From a checkpoint of a small self-supervised image encoder.
Data: trained on telescope images of galaxies (Galaxy Zoo DECaLS), 88335 training examples.
Rows from block 7, named by matrix and row number. Rows with one number belong to one neuron. Each number is 50 + 12 x the weight over the matrix's rms, rounded and kept within 0 to 99. All counts start at 0.
# fc1: MLP up (model.blocks.7.mlp.fc1.weight, 640x160), inputs 0-79
# fc2: MLP down (model.blocks.7.mlp.fc2.weight, 160x640, transposed), outputs 0-79
fc1.349:51 50 49 36 31 50 39 50 50 57 58 50 33 50 40 62 50 50 50 38 50 63 50 50 45 50 58 50 50 60 50 50 60 50 50 50 46 50 50 50 51 50 50 39 56 43 50 50 50 43 47 50 50 50 50 56 50 46 50 50 44 50 50 18 50 50 28 50 50 50 48 50 50 50 50 50 35 50 50 50
fc2.349:50 71 50 50 50 38 50 63 50 50 50 46 34 50 37 44 50 50 33 50 50 50 50 50 50 85 32 50 51 50 50 50 50 50 50 50 57 50 44 17 50 50 65 50 50 50 50 57 43 50 39 41 50 50 50 50 50 50 50 53 32 50 50 50 50 50 31 50 50 50 50 50 50 50 50 50 50 50 50 50
fc1.350:50 50 50 50 50 50 50 45 50 50 50 50 50 50 05 50 50 50 50 50 50 48 50 50 75 50 50 50 50 50 50 50 50 50 50 43 50 50 50 62 50 71 34 50 50 50 04 41 50 50 50 50 77 50 50 47 73 50 53 50 50 50 99 50 50 50 50 50 50 50 50 77 50 50 88 53 29 50 50 71
fc2.350:39 50 60 50 36 50 50 50 50 50 50 50 63 39 50 50 51 50 50 79 00 50 50 50 39 50 50 50 83 50 50 50 50 50 50 34 50 50 50 50 50 50 86 50 50 15 50 77 50 50 62 50 50 50 30 50 66 50 17 45 50 50 90 50 50 50 50 50 50 50 50 50 69 50 50 40 50 50 50 50
fc1.351:50 50 66 43 50 42 50 50 50 61 50 50 50 50 37 50 50 50 50 50 41 50 50 61 50 50 50 50 50 50 64 50 63 44 50 50 48 50 13 50 50 32 50 50 50 50 50 73 50 85 50 50 50 39 50 50 40 53 50 61 67 67 21 50 50 50 50 50 50 50 50 50 50 50 78 50 50 50 50 27
fc2.351:50 50 50 50 15 50 50 50 50 50 50 50 64 50 37 50 50 50 50 50 50 50 47 65 67 50 36 50 50 50 50 36 59 53 57 50 54 83 50 59 50 50 50 50 50 50 50 50 50 65 50 50 50 50 50 50 81 50 31 35 72 50 50 40 50 50 50 50 53 50 40 30 73 50 51 50 50 50 50 21
fc1.352:46 50 50 50 50 50 51 37 50 50 66 50 80 70 50 83 50 44 50 55 50 50 50 50 50 50 50 50 63 50 50 50 50 50 50 50 50 50 50 50 50 50 50 50 50 50 50 50 56 50 50 50 58 66 50 50 50 50 50 17 50 01 50 85 50 50 50 50 50 52 45 44 91 36 50 50 50 61 50 50
fc2.352:47 50 50 50 50 65 77 50 50 50 50 50 50 50 50 44 76 72 50 50 67 74 33 50 78 50 38 50 50 42 50 50 50 47 50 50 50 50 50 62 50 50 50 50 64 50 33 20 58 50 50 56 50 50 27 50 69 50 68 50 67 50 50 50 50 56 50 50 50 50 52 43 50 61 49 45 50 32 67 50
fc1.353:50 50 50 52 62 50 50 50 50 50 50 50 50 50 50 50 50 83 50 50 50 29 50 50 50 50 50 50 50 56 55 50 50 50 50 31 50 50 50 12 82 50 50 50 15 50 50 50 58 50 50 61 50 50 50 50 50 22 50 50 50 50 50 67 50 50 50 50 50 50 50 50 50 50 64 44 50 50 50 50
fc2.353:50 50 50 56 50 50 57 50 50 44 36 74 50 50 49 50 46 56 50 50 38 50 50 78 50 50 50 50 41 50 50 50 50 50 50 50 50 50 31 51 50 50 50 50 50 50 50 50 54 50 42 50 50 59 50 50 81 50 50 50 41 50 50 50 50 07 50 60 33 50 50 50 50 50 42 32 50 25 55 59
fc1.354:50 50 50 50 36 50 50 50 50 50 66 50 50 36 50 50 50 50 50 50 50 50 50 50 89 50 50 50 19 39 50 50 50 87 31 13 50 22 50 69 50 50 50 50 50 50 50 50 50 50 50 50 50 50 50 50 50 50 47 10 95 64 50 50 50 50 50 50 50 50 47 50 50 50 50 34 50 50 50 50
fc2.354:50 90 50 50 50 50 50 50 50 50 77 50 53 50 50 21 50 79 50 50 50 50 53 50 50 50 50 50 50 50 50 50 43 79 50 50 50 60 50 50 50 79 50 50 50 62 50 50 50 50 44 50 22 50 50 50 50 50 45 40 50 50 41 50 16 67 50 28 50 50 50 68 50 50 30 70 50 50 07 90
fc1.355:61 50 48 50 50 64 50 50 50 50 50 81 50 50 50 50 50 50 62 50 50 50 50 45 35 50 50 50 50 50 50 50 52 50 50 50 52 50 50 43 50 50 35 50 50 50 50 50 50 53 50 54 50 50 49 66 55 50 50 27 52 50 50 45 43 50 50 41 50 50 50 50 50 50 50 50 55 50 50 50
fc2.355:50 50 50 50 50 50 40 47 50 34 50 50 50 50 50 50 43 49 42 50 50 50 50 50 50 54 67 50 50 50 45 50 60 50 50 50 50 59 53 50 50 50 42 50 45 50 50 58 50 50 50 50 50 39 50 54 50 50 63 55 50 39 50 50 50 50 50 50 29 50 50 50 38 50 50 50 44 39 33 50
fc1.356:50 50 50 50 50 50 35 50 47 64 54 71 50 50 50 07 46 50 50 50 54 50 50 50 67 50 50 26 62 50 50 77 67 50 50 50 50 50 50 50 50 50 50 50 50 50 50 50 73 50 50 70 89 50 50 50 57 54 25 76 76 16 53 50 50 50 50 27 99 50 50 42 99 50 86 34 50 50 50 50
fc2.356:50 50 54 50 50 50 50 50 50 50 12 50 50 50 50 76 94 67 40 48 50 50 50 50 50 44 50 50 79 50 50 28 50 50 83 50 50 50 50 50 28 73 50 50 35 50 94 74 86 50 50 50 50 55 60 36 50 50 50 50 76 70 65 30 50 50 50 50 50 50 50 50 00 50 29 00 35 42 14 18
fc1.357:50 49 72 50 50 50 50 50 50 50 50 35 50 00 50 50 50 23 50 82 70 50 50 50 77 50 50 50 50 50 50 66 78 50 50 45 50 50 50 50 50 50 50 50 37 73 63 50 50 50 36 50 50 50 50 50 50 50 50 50 50 50 50 50 50 50 44 50 50 46 50 50 50 39 73 38 71 50 50 28
fc2.357:50 50 50 50 50 50 28 50 50 63 50 50 20 50 50 50 52 50 80 50 50 50 71 50 50 50 50 44 50 50 50 50 50 00 50 50 50 50 50 50 50 51 50 50 50 50 81 50 50 50 50 50 50 50 48 29 50 21 56 50 50 50 50 50 50 50 50 15 50 73 50 50 50 64 72 99 50 99 50 50
fc1.358:50 50 50 83 50 50 50 19 18 39 50 50 50 52 50 79 20 13 50 91 50 50 98 50 05 37 50 69 50 50 50 50 50 88 50 50 00 50 50 21 78 50 50 50 50 50 72 50 50 50 50 46 50 50 50 45 50 33 17 50 52 50 50 50 59 50 50 50 24 58 50 41 50 50 50 50 50 50 50 50
fc2.358:19 50 50 50 41 50 50 10 50 50 32 50 41 50 50 00 22 50 99 50 50 00 33 50 50 50 50 60 50 50 50 50 02 50 58 50 50 50 50 50 50 50 50 78 00 48 09 85 50 65 22 50 50 50 50 50 84 50 50 50 50 60 50 50 50 50 50 50 42 50 50 50 33 50 50 50 58 50 50 21
fc1.359:50 50 50 50 52 50 50 50 50 50 50 55 50 54 53 50 50 50 50 50 50 46 45 48 50 50 50 50 50 43 50 42 49 50 50 50 50 50 50 50 50 46 51 50 50 51 45 50 50 50 50 50 50 50 50 50 50 50 50 50 50 50 50 50 50 44 50 50 50 50 50 50 50 50 52 50 50 46 54 50
fc2.359:53 50 58 45 46 50 50 50 42 50 44 50 50 45 50 54 50 50 53 50 50 53 50 50 38 50 50 50 50 50 50 45 50 50 50 50 50 50 50 50 50 50 50 50 50 50 57 50 50 50 50 50 54 50 52 50 50 50 50 50 50 50 50 50 50 50 50 50 50 50 50 50 50 50 49 50 50 53 50 50
fc1.360:50 50 87 50 43 55 50 07 50 50 50 50 50 50 50 74 50 50 50 50 65 50 50 50 45 51 29 50 50 50 50 08 33 50 85 50 50 50 50 30 50 36 50 50 64 50 73 50 40 50 50 50 50 50 50 50 50 50 50 34 50 50 50 16 50 50 40 99 50 50 84 05 50 50 29 38 54 85 50 21
fc2.360:50 50 61 50 18 50 50 50 50 00 18 50 50 82 50 58 50 50 42 50 50 50 34 41 82 50 50 52 50 50 50 50 56 50 50 50 50 50 78 50 59 06 50 50 50 60 50 50 50 50 03 54 50 50 50 50 38 50 36 78 75 50 32 31 47 50 50 50 50 50 52 50 52 50 62 32 50 50 50 50
fc1.361:50 50 50 50 50 50 57 50 43 58 55 52 50 94 50 50 50 50 41 50 50 50 50 50 50 50 52 50 28 50 50 59 50 50 50 50 50 50 63 68 50 50 50 50 60 50 72 47 50 50 70 50 50 50 50 50 50 49 50 50 50 50 34 50 62 50 50 50 50 55 50 50 50 50 50 50 66 50 50 50
fc2.361:38 63 73 50 50 50 58 50 50 88 50 50 32 26 43 50 50 50 50 50 50 50 50 50 50 50 54 50 50 50 50 50 76 45 50 50 50 77 45 50 75 50 79 50 43 50 50 42 50 50 54 50 50 50 53 50 50 50 50 26 69 50 50 50 50 50 33 50 54 50 50 50 18 50 50 50 50 50 50 50
fc1.362:50 57 50 50 17 26 50 50 50 50 50 50 50 50 71 50 62 17 50 50 50 50 50 29 50 63 50 33 66 50 69 50 50 36 50 50 19 35 50 50 33 50 50 45 50 50 50 50 50 50 65 54 50 50 50 48 50 50 50 50 50 50 39 50 41 50 42 66 51 50 02 50 50 50 50 50 50 55 46 50
fc2.362:56 54 50 50 50 42 50 50 50 50 50 79 50 50 37 77 48 50 50 52 50 50 25 50 50 50 50 50 50 50 50 50 56 50 46 50 50 50 50 50 50 50 50 50 63 50 50 50 50 60 50 50 50 50 50 50 50 50 50 50 50 50 50 50 50 49 48 39 42 33 50 50 50 50 50 50 50 50 43 50
fc1.363:50 51 50 50 50 50 40 65 50 50 50 50 50 50 50 50 50 50 46 50 50 50 50 50 50 51 50 50 50 50 50 50 30 50 50 50 50 50 50 50 50 50 50 50 51 50 50 50 50 50 50 50 34 50 50 50 50 50 40 50 50 50 50 50 50 50 50 57 38 51 74 50 64 36 50 50 56 50 45 52
fc2.363:50 37 30 43 50 59 50 50 50 48 29 50 40 64 66 50 50 55 50 38 50 50 50 50 50 50 46 50 47 50 48 50 30 50 48 50 50 50 50 50 50 50 50 50 50 56 48 65 39 50 54 50 50 50 50 50 50 50 75 33 50 50 28 50 50 47 48 50 53 50 50 50 50 50 50 50 50 29 50 50
fc1.364:31 50 50 50 50 48 50 50 30 50 60 50 50 52 60 50 50 50 68 50 50 50 50 50 50 50 38 50 50 50 50 57 34 50 50 50 50 50 50 50 50 50 50 50 50 71 50 50 50 51 50 50 50 61 50 50 61 50 50 50 50 50 50 50 50 46 50 50 50 50 50 50 50 48 50 68 50 50 50 50
fc2.364:50 50 50 36 50 50 52 50 50 50 50 50 50 59 50 50 50 50 50 50 60 25 62 42 31 41 50 50 50 36 63 50 50 50 50 50 50 50 50 50 32 50 50 60 50 37 63 50 50 50 50 50 61 53 50 61 50 50 79 73 50 50 50 50 50 50 57 50 50 76 50 31 50 50 50 50 50 50 83 50
fc1.365:50 50 50 32 31 50 50 31 50 99 50 88 50 50 02 50 50 50 50 57 43 79 50 50 50 50 50 21 78 50 19 09 50 48 50 50 50 50 26 50 27 50 50 50 75 50 50 50 68 18 50 54 50 50 50 50 53 50 50 51 59 91 50 50 76 25 50 50 50 50 50 45 99 50 48 50 50 76 50 50
fc2.365:50 99 87 50 60 26 56 50 50 50 50 50 50 81 50 11 50 99 60 50 50 50 61 50 50 50 54 32 50 99 51 07 50 52 99 50 50 50 50 50 50 00 52 20 37 50 50 50 56 50 00 96 50 50 50 50 79 50 50 50 00 50 50 50 36 50 50 60 50 50 50 50 50 50 50 00 50 50 50 50
fc1.366:50 50 41 50 50 50 50 50 53 50 50 50 50 50 50 44 44 50 36 50 50 46 50 49 50 50 36 50 50 50 60 50 50 50 50 54 53 50 50 50 50 50 60 50 50 50 50 50 50 50 50 50 50 50 42 50 61 50 50 50 47 57 50 50 50 50 50 50 43 50 50 50 50 50 50 50 50 44 73 50
fc2.366:41 50 50 50 50 50 50 50 50 50 50 50 50 50 50 50 50 50 50 50 50 50 65 33 50 50 50 50 40 50 50 50 63 48 50 50 50 50 62 50 50 50 50 50 50 50 50 50 55 50 50 36 53 50 50 50 50 44 50 50 50 50 50 50 47 39 50 66 50 50 32 50 51 50 50 66 65 67 50 65
fc1.367:48 39 50 50 50 50 47 50 50 55 50 70 56 73 50 60 50 23 50 50 50 50 50 50 50 50 87 19 00 50 67 46 50 50 50 59 50 62 50 03 50 68 50 39 50 50 45 50 43 50 50 50 50 50 50 43 50 50 50 50 50 50 50 50 99 50 22 50 50 50 50 50 50 50 50 33 68 41 63 50
fc2.367:50 50 50 50 50 54 99 00 50 51 00 50 50 87 67 41 50 39 50 50 77 84 50 37 00 03 50 37 25 50 50 50 72 50 37 48 60 95 50 41 50 50 50 50 50 50 50 50 50 50 52 50 31 50 50 50 48 50 50 50 50 50 50 50 50 50 50 75 50 50 79 50 44 50 26 50 50 00 50 50
fc1.368:50 50 50 46 50 50 54 50 50 50 40 50 50 96 54 40 50 00 50 33 50 50 50 56 49 50 50 50 50 50 50 15 31 50 50 50 99 50 50 00 50 50 50 51 50 50 65 60 97 50 00 50 50 50 50 74 58 50 50 50 50 50 50 50 50 50 44 58 99 70 48 14 50 50 50 50 55 50 50 50
fc2.368:50 48 48 50 99 50 50 83 15 11 43 50 71 50 50 50 50 69 50 50 50 79 06 92 82 44 50 28 50 50 50 50 50 03 50 50 60 52 50 50 50 50 50 50 24 50 50 28 38 42 50 01 70 50 46 50 50 50 32 50 60 50 75 50 54 50 44 50 50 50 50 50 25 50 50 50 50 50 50 50
fc1.369:50 50 50 56 50 49 76 50 60 50 50 43 53 50 50 57 50 50 50 39 55 50 50 50 43 50 50 52 12 50 31 39 50 50 50 51 37 50 50 44 65 54 50 32 37 50 50 50 50 50 50 50 50 50 74 50 45 50 50 50 28 50 50 50 47 48 50 50 27 76 71 72 72 50 34 50 50 67 50 50
fc2.369:36 50 55 50 50 50 50 50 45 50 55 41 50 50 50 50 71 83 50 50 39 50 50 50 50 50 50 50 72 50 50 45 50 50 50 50 50 50 50 45 50 89 50 50 50 50 70 88 64 50 61 50 50 50 50 50 39 50 50 50 30 38 50 50 50 50 50 50 59 50 57 50 26 54 55 50 38 50 50 50
fc1.370:50 68 50 50 34 50 07 50 31 46 63 04 37 40 50 50 50 50 70 90 50 72 50 50 50 50 50 50 50 50 50 50 38 25 50 60 50 49 50 50 50 50 50 50 87 50 50 50 61 50 50 50 50 50 50 50 50 50 50 50 50 50 50 50 50 50 50 50 50 50 21 50 50 36 50 50 50 73 50 50
fc2.370:30 50 50 57 64 50 50 50 50 50 50 59 50 50 50 50 50 36 50 29 50 50 50 50 50 50 50 50 50 50 50 71 50 50 46 50 50 50 31 50 50 50 50 50 50 45 52 67 50 50 50 59 50 63 64 36 50 50 51 50 50 50 56 50 50 55 50 50 50 73 28 67 50 50 50 50 50 50 98 08
fc1.371:50 14 80 46 59 50 50 50 50 50 50 74 50 50 50 50 50 45 50 57 50 82 50 41 47 50 52 50 58 50 34 50 50 50 50 50 50 50 50 50 50 50 50 58 50 50 69 01 50 50 50 43 50 41 50 50 50 50 50 58 50 79 50 11 50 50 27 50 50 32 64 50 50 50 50 50 50 50 50 35
fc2.371:14 50 50 50 40 50 50 21 35 47 50 50 50 59 50 10 52 45 34 50 53 50 50 66 50 71 50 26 50 50 50 50 48 50 50 34 50 50 08 50 87 50 36 41 50 50 50 68 50 50 50 50 50 50 50 50 04 50 50 22 50 24 50 41 50 79 50 48 50 41 50 50 07 50 19 62 50 46 50 50
fc1.372:50 50 50 57 39 50 50 50 50 50 50 50 50 50 14 50 58 37 38 15 50 50 50 50 50 50 50 50 50 50 50 50 50 50 50 28 77 50 50 50 50 50 43 02 50 50 67 50 50 50 50 50 50 50 00 40 50 30 78 50 46 30 50 50 50 50 50 50 50 50 67 63 50 50 50 64 50 50 50 57
fc2.372:47 50 50 50 50 50 50 69 50 85 50 50 83 48 50 50 50 50 50 50 50 65 50 50 24 50 50 50 50 50 50 50 48 50 50 50 50 50 50 23 50 50 78 62 35 61 50 65 50 50 50 50 50 50 50 50 50 50 26 50 50 50 50 52 50 30 98 50 50 39 50 64 50 50 50 92 68 39 50 25
fc1.373:62 50 45 50 50 50 50 55 50 50 50 33 28 50 41 77 50 50 50 50 50 24 50 50 63 50 50 50 70 50 50 50 16 27 50 22 30 50 50 50 60 55 50 50 50 50 52 00 27 50 50 99 50 72 50 50 50 50 50 40 50 50 49 50 66 49 50 50 50 50 87 50 50 50 79 50 45 50 15 32
fc2.373:45 50 50 50 50 50 50 50 70 62 50 62 50 50 50 50 18 50 50 50 56 50 50 39 50 50 50 50 50 44 50 50 76 73 71 50 50 50 50 50 50 50 50 54 50 50 50 68 50 45 50 50 50 50 50 50 60 50 67 50 50 50 03 50 94 50 29 50 25 50 77 50 50 50 50 50 58 50 50 50
fc1.374:50 50 50 71 50 50 50 50 11 50 50 50 50 24 50 50 50 18 50 50 50 35 50 50 50 50 50 50 50 51 50 67 50 52 76 50 20 71 50 32 50 50 50 50 50 50 50 50 50 50 50 50 50 30 50 50 50 70 53 50 50 50 50 20 21 50 50 50 50 50 52 50 50 32 50 87 60 74 17 50
fc2.374:50 87 70 50 50 50 50 50 50 50 40 28 50 50 50 50 50 50 99 51 92 50 50 99 50 50 50 50 50 56 50 50 50 50 34 88 50 50 50 37 50 50 50 50 04 00 04 50 61 50 27 50 66 50 50 50 50 50 50 43 67 50 50 50 06 50 31 52 13 74 50 50 50 71 50 50 50 50 79 50
fc1.375:50 50 50 46 50 56 50 50 50 62 50 50 50 50 50 50 50 50 49 50 50 50 42 50 23 50 50 57 50 50 63 49 50 50 88 50 50 50 50 50 68 50 55 56 50 66 50 50 13 50 53 66 50 50 50 50 50 50 50 30 43 35 50 50 50 50 50 50 50 64 50 35 50 50 50 50 56 50 50 50
fc2.375:75 50 50 31 50 50 50 50 55 56 50 50 50 50 50 50 50 03 70 50 50 19 50 67 50 50 50 57 50 50 22 50 50 50 50 50 44 50 50 46 50 50 50 50 17 50 50 09 37 45 50 50 50 75 51 50 50 50 50 50 50 50 42 50 50 37 50 50 50 35 50 50 50 50 50 50 50 50 50 50
fc1.376:50 50 33 46 50 50 24 50 50 50 66 32 44 50 50 50 37 50 24 50 50 42 50 50 50 32 50 50 50 50 50 50 50 50 56 50 50 40 26 73 50 29 50 44 50 50 39 50 72 66 50 50 76 50 35 50 32 40 50 50 50 50 59 50 40 79 50 38 64 15 50 50 50 50 66 50 50 50 77 50
fc2.376:50 50 48 66 50 50 33 50 50 50 50 50 50 50 50 50 50 50 50 50 50 50 38 50 65 50 50 50 50 50 50 50 52 52 53 50 50 56 50 40 40 64 50 50 50 50 50 50 74 50 50 63 50 50 54 44 50 50 50 50 50 50 50 50 50 50 50 50 50 24 50 50 34 50 50 39 50 50 50 43
fc1.377:02 65 50 50 76 50 50 50 50 77 40 46 48 56 74 50 50 50 50 37 50 50 46 58 50 92 50 83 50 49 50 50 50 50 50 11 50 68 97 50 50 50 50 91 50 73 01 30 37 70 59 50 43 50 98 50 50 99 65 50 50 65 76 35 71 14 85 58 50 50 31 58 50 50 50 65 50 40 97 50
fc2.377:50 50 50 50 50 50 24 75 50 50 50 50 50 50 48 50 50 50 38 51 50 50 57 50 79 65 50 26 25 19 50 50 50 50 50 50 12 50 50 28 50 50 50 50 50 44 50 50 08 37 50 50 50 50 50 50 10 50 12 50 50 89 50 50 48 50 50 50 50 50 50 42 50 50 70 50 50 50 50 50
fc1.378:50 50 50 50 50 50 25 50 50 50 50 60 50 50 50 50 50 50 67 50 50 50 56 50 43 50 50 50 50 66 50 50 00 33 39 50 50 50 50 50 50 50 57 50 50 50 50 50 50 71 50 50 50 50 50 55 50 50 30 50 50 50 28 50 50 50 50 50 50 50 60 50 50 50 50 50 48 50 50 50
fc2.378:28 95 60 50 50 50 04 50 50 66 40 50 31 54 50 58 50 50 38 50 50 50 50 50 50 40 50 50 50 50 50 50 63 50 50 47 50 72 63 50 36 47 50 50 50 39 50 50 50 50 31 50 29 50 50 50 07 50 50 48 50 69 50 44 48 55 50 64 06 36 50 50 50 84 50 77 50 50 50 50
fc1.379:20 21 50 43 99 50 50 75 64 50 50 50 99 99 50 66 50 50 50 39 50 50 50 23 50 84 50 00 50 61 50 50 60 50 79 92 50 20 50 50 50 50 82 25 50 90 50 50 64 50 50 50 31 50 50 47 50 50 69 43 50 50 45 50 31 50 58 70 50 50 50 50 50 50 50 50 50 80 50 50
fc2.379:50 50 50 50 50 50 50 50 39 50 50 50 59 14 50 50 50 45 50 50 50 50 50 35 50 50 52 50 50 50 29 50 50 50 09 50 50 50 50 99 52 68 75 50 50 50 50 61 75 50 93 50 50 08 50 50 50 50 80 15 50 50 50 50 50 50 50 50 50 50 50 39 50 50 53 67 50 50 50 50
fc1.380:50 57 37 63 24 50 50 50 44 50 50 34 50 63 50 63 50 50 50 50 50 50 50 50 50 33 50 50 50 50 16 50 50 50 76 50 50 52 50 50 41 86 26 20 46 50 50 50 50 50 08 33 74 50 50 50 50 67 37 50 50 28 59 50 50 65 73 31 46 63 50 50 50 50 55 47 50 50 09 50
fc2.380:50 57 50 50 92 50 54 50 37 50 21 50 50 17 50 43 50 39 50 50 50 50 50 50 67 50 50 50 50 61 50 50 50 50 50 50 58 65 34 49 58 50 50 50 00 62 50 79 50 54 50 50 50 93 50 68 50 82 50 69 50 50 50 50 14 38 50 32 50 77 50 50 50 50 50 41 50 30 66 23
fc1.381:50 81 50 40 50 67 50 50 52 50 57 50 58 51 58 50 56 35 50 42 50 50 50 50 50 50 50 50 50 80 50 50 50 73 45 50 50 76 18 38 50 39 50 50 50 48 50 59 50 55 50 50 50 50 54 68 50 50 77 50 42 50 50 50 50 50 50 44 50 50 62 50 50 50 50 50 50 50 50 50
fc2.381:50 50 50 42 50 61 50 50 50 50 50 50 63 50 50 48 50 50 56 50 50 50 50 50 50 47 35 50 50 50 75 50 50 50 50 42 50 50 50 36 50 50 50 43 50 50 55 50 50 46 50 85 50 50 50 50 56 50 50 53 50 27 50 50 50 20 50 50 50 50 50 50 50 50 50 50 50 50 50 50
fc1.382:50 50 13 50 19 50 48 50 71 64 50 50 50 50 50 25 80 50 50 50 50 50 31 50 50 16 28 96 88 50 50 61 50 50 50 50 50 50 50 50 50 50 60 74 50 50 43 84 90 50 50 35 50 64 50 50 14 50 50 50 50 50 47 38 50 50 50 50 50 50 50 31 50 50 76 50 31 50 51 50
fc2.382:50 50 27 65 50 54 50 50 50 50 50 37 50 50 50 50 73 50 91 50 40 66 31 50 50 59 50 50 50 50 50 50 74 48 50 50 50 50 50 50 50 42 50 50 48 50 28 17 50 50 50 50 50 50 50 50 50 25 58 50 32 50 74 45 50 50 50 50 50 50 50 38 41 50 50 50 50 50 44 50
fc1.383:50 29 50 50 50 50 50 50 50 47 50 80 50 50 50 33 50 75 50 50 50 50 50 50 50 20 58 50 50 50 50 47 50 50 50 50 50 66 50 50 50 50 50 50 50 50 50 50 46 50 50 57 50 50 50 50 50 51 43 50 50 50 50 50 67 50 43 50 47 50 50 50 50 50 50 50 50 50 50 54
fc2.383:63 50 50 50 50 50 50 45 50 50 50 64 50 78 65 71 67 50 66 50 67 50 50 50 70 50 55 56 50 69 50 39 50 50 50 56 50 50 54 50 50 44 50 50 50 50 50 50 50 50 50 47 57 40 50 50 41 50 71 50 50 42 50 50 50 63 50 50 50 61 50 55 50 50 50 50 50 50 50 43
fc1.384:46 50 26 50 28 50 50 66 50 74 50 50 50 68 61 50 50 50 50 76 50 53 50 50 50 50 50 61 50 59 67 50 50 50 61 50 38 52 11 43 62 50 34 50 50 56 50 50 54 50 50 43 50 50 50 50 50 50 50 41 50 50 50 50 50 50 65 50 50 50 50 50 50 50 50 50 50 50 50 50
fc2.384:50 33 50 50 50 50 50 52 50 50 50 50 40 50 50 50 54 50 50 62 50 50 50 50 39 50 50 50 50 60 50 50 50 50 56 50 50 50 50 50 50 50 46 42 13 38 60 50 50 50 58 50 50 50 50 50 50 45 50 50 50 50 50 50 50 50 50 50 66 50 27 50 50 34 50 61 50 50 53 50
fc1.385:50 50 50 71 50 50 42 07 50 75 49 81 50 99 19 50 50 50 50 50 50 91 50 60 50 60 50 50 76 27 43 50 50 93 50 50 50 48 50 50 50 38 50 48 50 50 50 29 50 13 50 50 82 50 99 50 50 50 50 50 69 50 50 50 18 50 50 30 50 38 50 50 50 15 99 50 82 50 50 50
fc2.385:50 57 26 50 50 50 72 45 18 50 80 50 80 05 50 50 50 50 34 41 50 50 50 52 50 50 50 50 50 67 52 50 46 52 50 55 65 50 50 51 64 50 50 30 26 50 75 78 50 43 50 50 52 45 43 81 00 53 50 57 50 50 50 50 50 50 69 81 50 50 50 50 50 50 50 99 91 50 50 50
fc1.386:50 50 50 50 50 50 50 50 50 56 50 50 60 50 50 50 50 44 50 50 50 42 50 47 50 50 50 50 62 45 50 50 50 50 50 50 50 50 50 50 50 50 50 50 50 50 50 50 57 66 50 50 34 50 25 50 67 50 50 50 50 50 50 50 50 62 50 50 50 50 38 35 50 35 50 43 50 50 65 50
fc2.386:50 50 50 50 50 50 50 47 50 20 50 50 50 50 50 50 50 49 50 50 50 51 50 50 50 50 53 50 50 50 50 50 55 50 43 64 50 51 50 50 50 58 50 46 50 64 55 50 50 50 50 50 71 58 50 50 50 50 34 50 66 50 50 50 50 50 50 50 50 50 50 50 50 50 41 50 50 50 46 50
fc1.387:26 47 50 94 50 50 66 50 47 50 50 50 58 14 45 46 50 50 58 33 50 50 50 04 50 50 50 50 53 50 35 50 50 50 00 66 50 72 52 50 50 63 50 26 44 50 50 47 50 50 50 50 50 50 50 50 50 67 50 16 50 50 50 50 50 50 50 50 59 61 50 50 44 50 64 50 60 50 30 21
fc2.387:50 49 50 50 71 19 51 50 50 50 76 50 50 50 50 50 38 40 50 29 73 50 50 50 50 50 50 39 50 50 50 50 31 52 50 81 50 50 30 50 50 50 53 50 50 50 50 81 24 31 50 50 50 50 50 63 56 50 50 33 44 50 50 50 50 50 50 44 50 50 43 57 43 42 50 50 91 50 62 50
fc1.388:50 63 50 50 50 50 45 50 99 49 50 28 50 50 50 29 50 06 50 34 50 50 50 50 55 50 40 47 48 91 66 50 50 50 40 50 50 50 50 02 50 17 50 50 48 50 04 42 41 50 00 50 50 50 51 51 80 00 50 80 79 50 50 50 50 50 50 50 54 50 03 11 50 84 50 50 50 50 00 50
fc2.388:50 25 50 50 50 64 50 50 00 50 99 41 78 50 50 65 50 50 50 53 27 92 42 81 20 50 31 50 50 50 50 99 50 50 50 63 50 45 50 50 50 50 50 50 50 50 50 23 50 50 50 12 50 80 50 56 50 50 50 50 50 50 50 50 50 50 50 52 66 44 03 50 73 48 50 94 50 50 30 34
fc1.389:50 50 50 50 50 28 50 50 90 50 50 43 50 50 50 50 56 50 50 12 62 50 50 99 50 50 50 50 50 27 50 13 50 50 47 50 61 50 50 50 50 50 50 23 35 62 50 50 50 50 50 99 75 27 50 50 22 87 31 50 50 50 50 58 50 58 50 72 50 50 50 11 75 50 50 50 32 50 50 14
fc2.389:50 50 50 01 56 50 50 47 50 16 47 50 50 33 50 66 35 50 37 50 50 66 50 99 50 50 50 48 50 50 35 54 50 50 50 63 50 50 50 50 50 50 50 50 50 50 84 50 50 50 50 17 24 50 50 50 50 50 50 50 08 35 36 61 50 07 50 99 50 50 50 50 50 50 50 82 99 50 50 00
fc1.390:90 50 74 50 33 51 56 50 50 50 50 34 50 50 62 50 50 50 19 21 50 35 73 50 50 50 50 50 31 50 50 83 50 50 50 50 50 56 37 75 50 50 50 66 50 12 50 50 69 68 88 50 50 50 72 50 50 88 50 35 43 50 50 50 50 50 51 50 50 50 33 50 50 50 43 76 50 50 50 42
fc2.390:00 20 26 50 50 33 50 50 50 50 50 29 60 50 50 50 33 91 00 50 47 47 50 50 50 50 50 50 50 15 50 50 50 27 50 50 31 42 50 32 50 83 50 50 50 50 50 50 49 50 00 50 50 50 50 34 24 31 50 50 81 50 50 82 50 50 50 70 50 50 50 50 00 50 12 50 40 77 50 50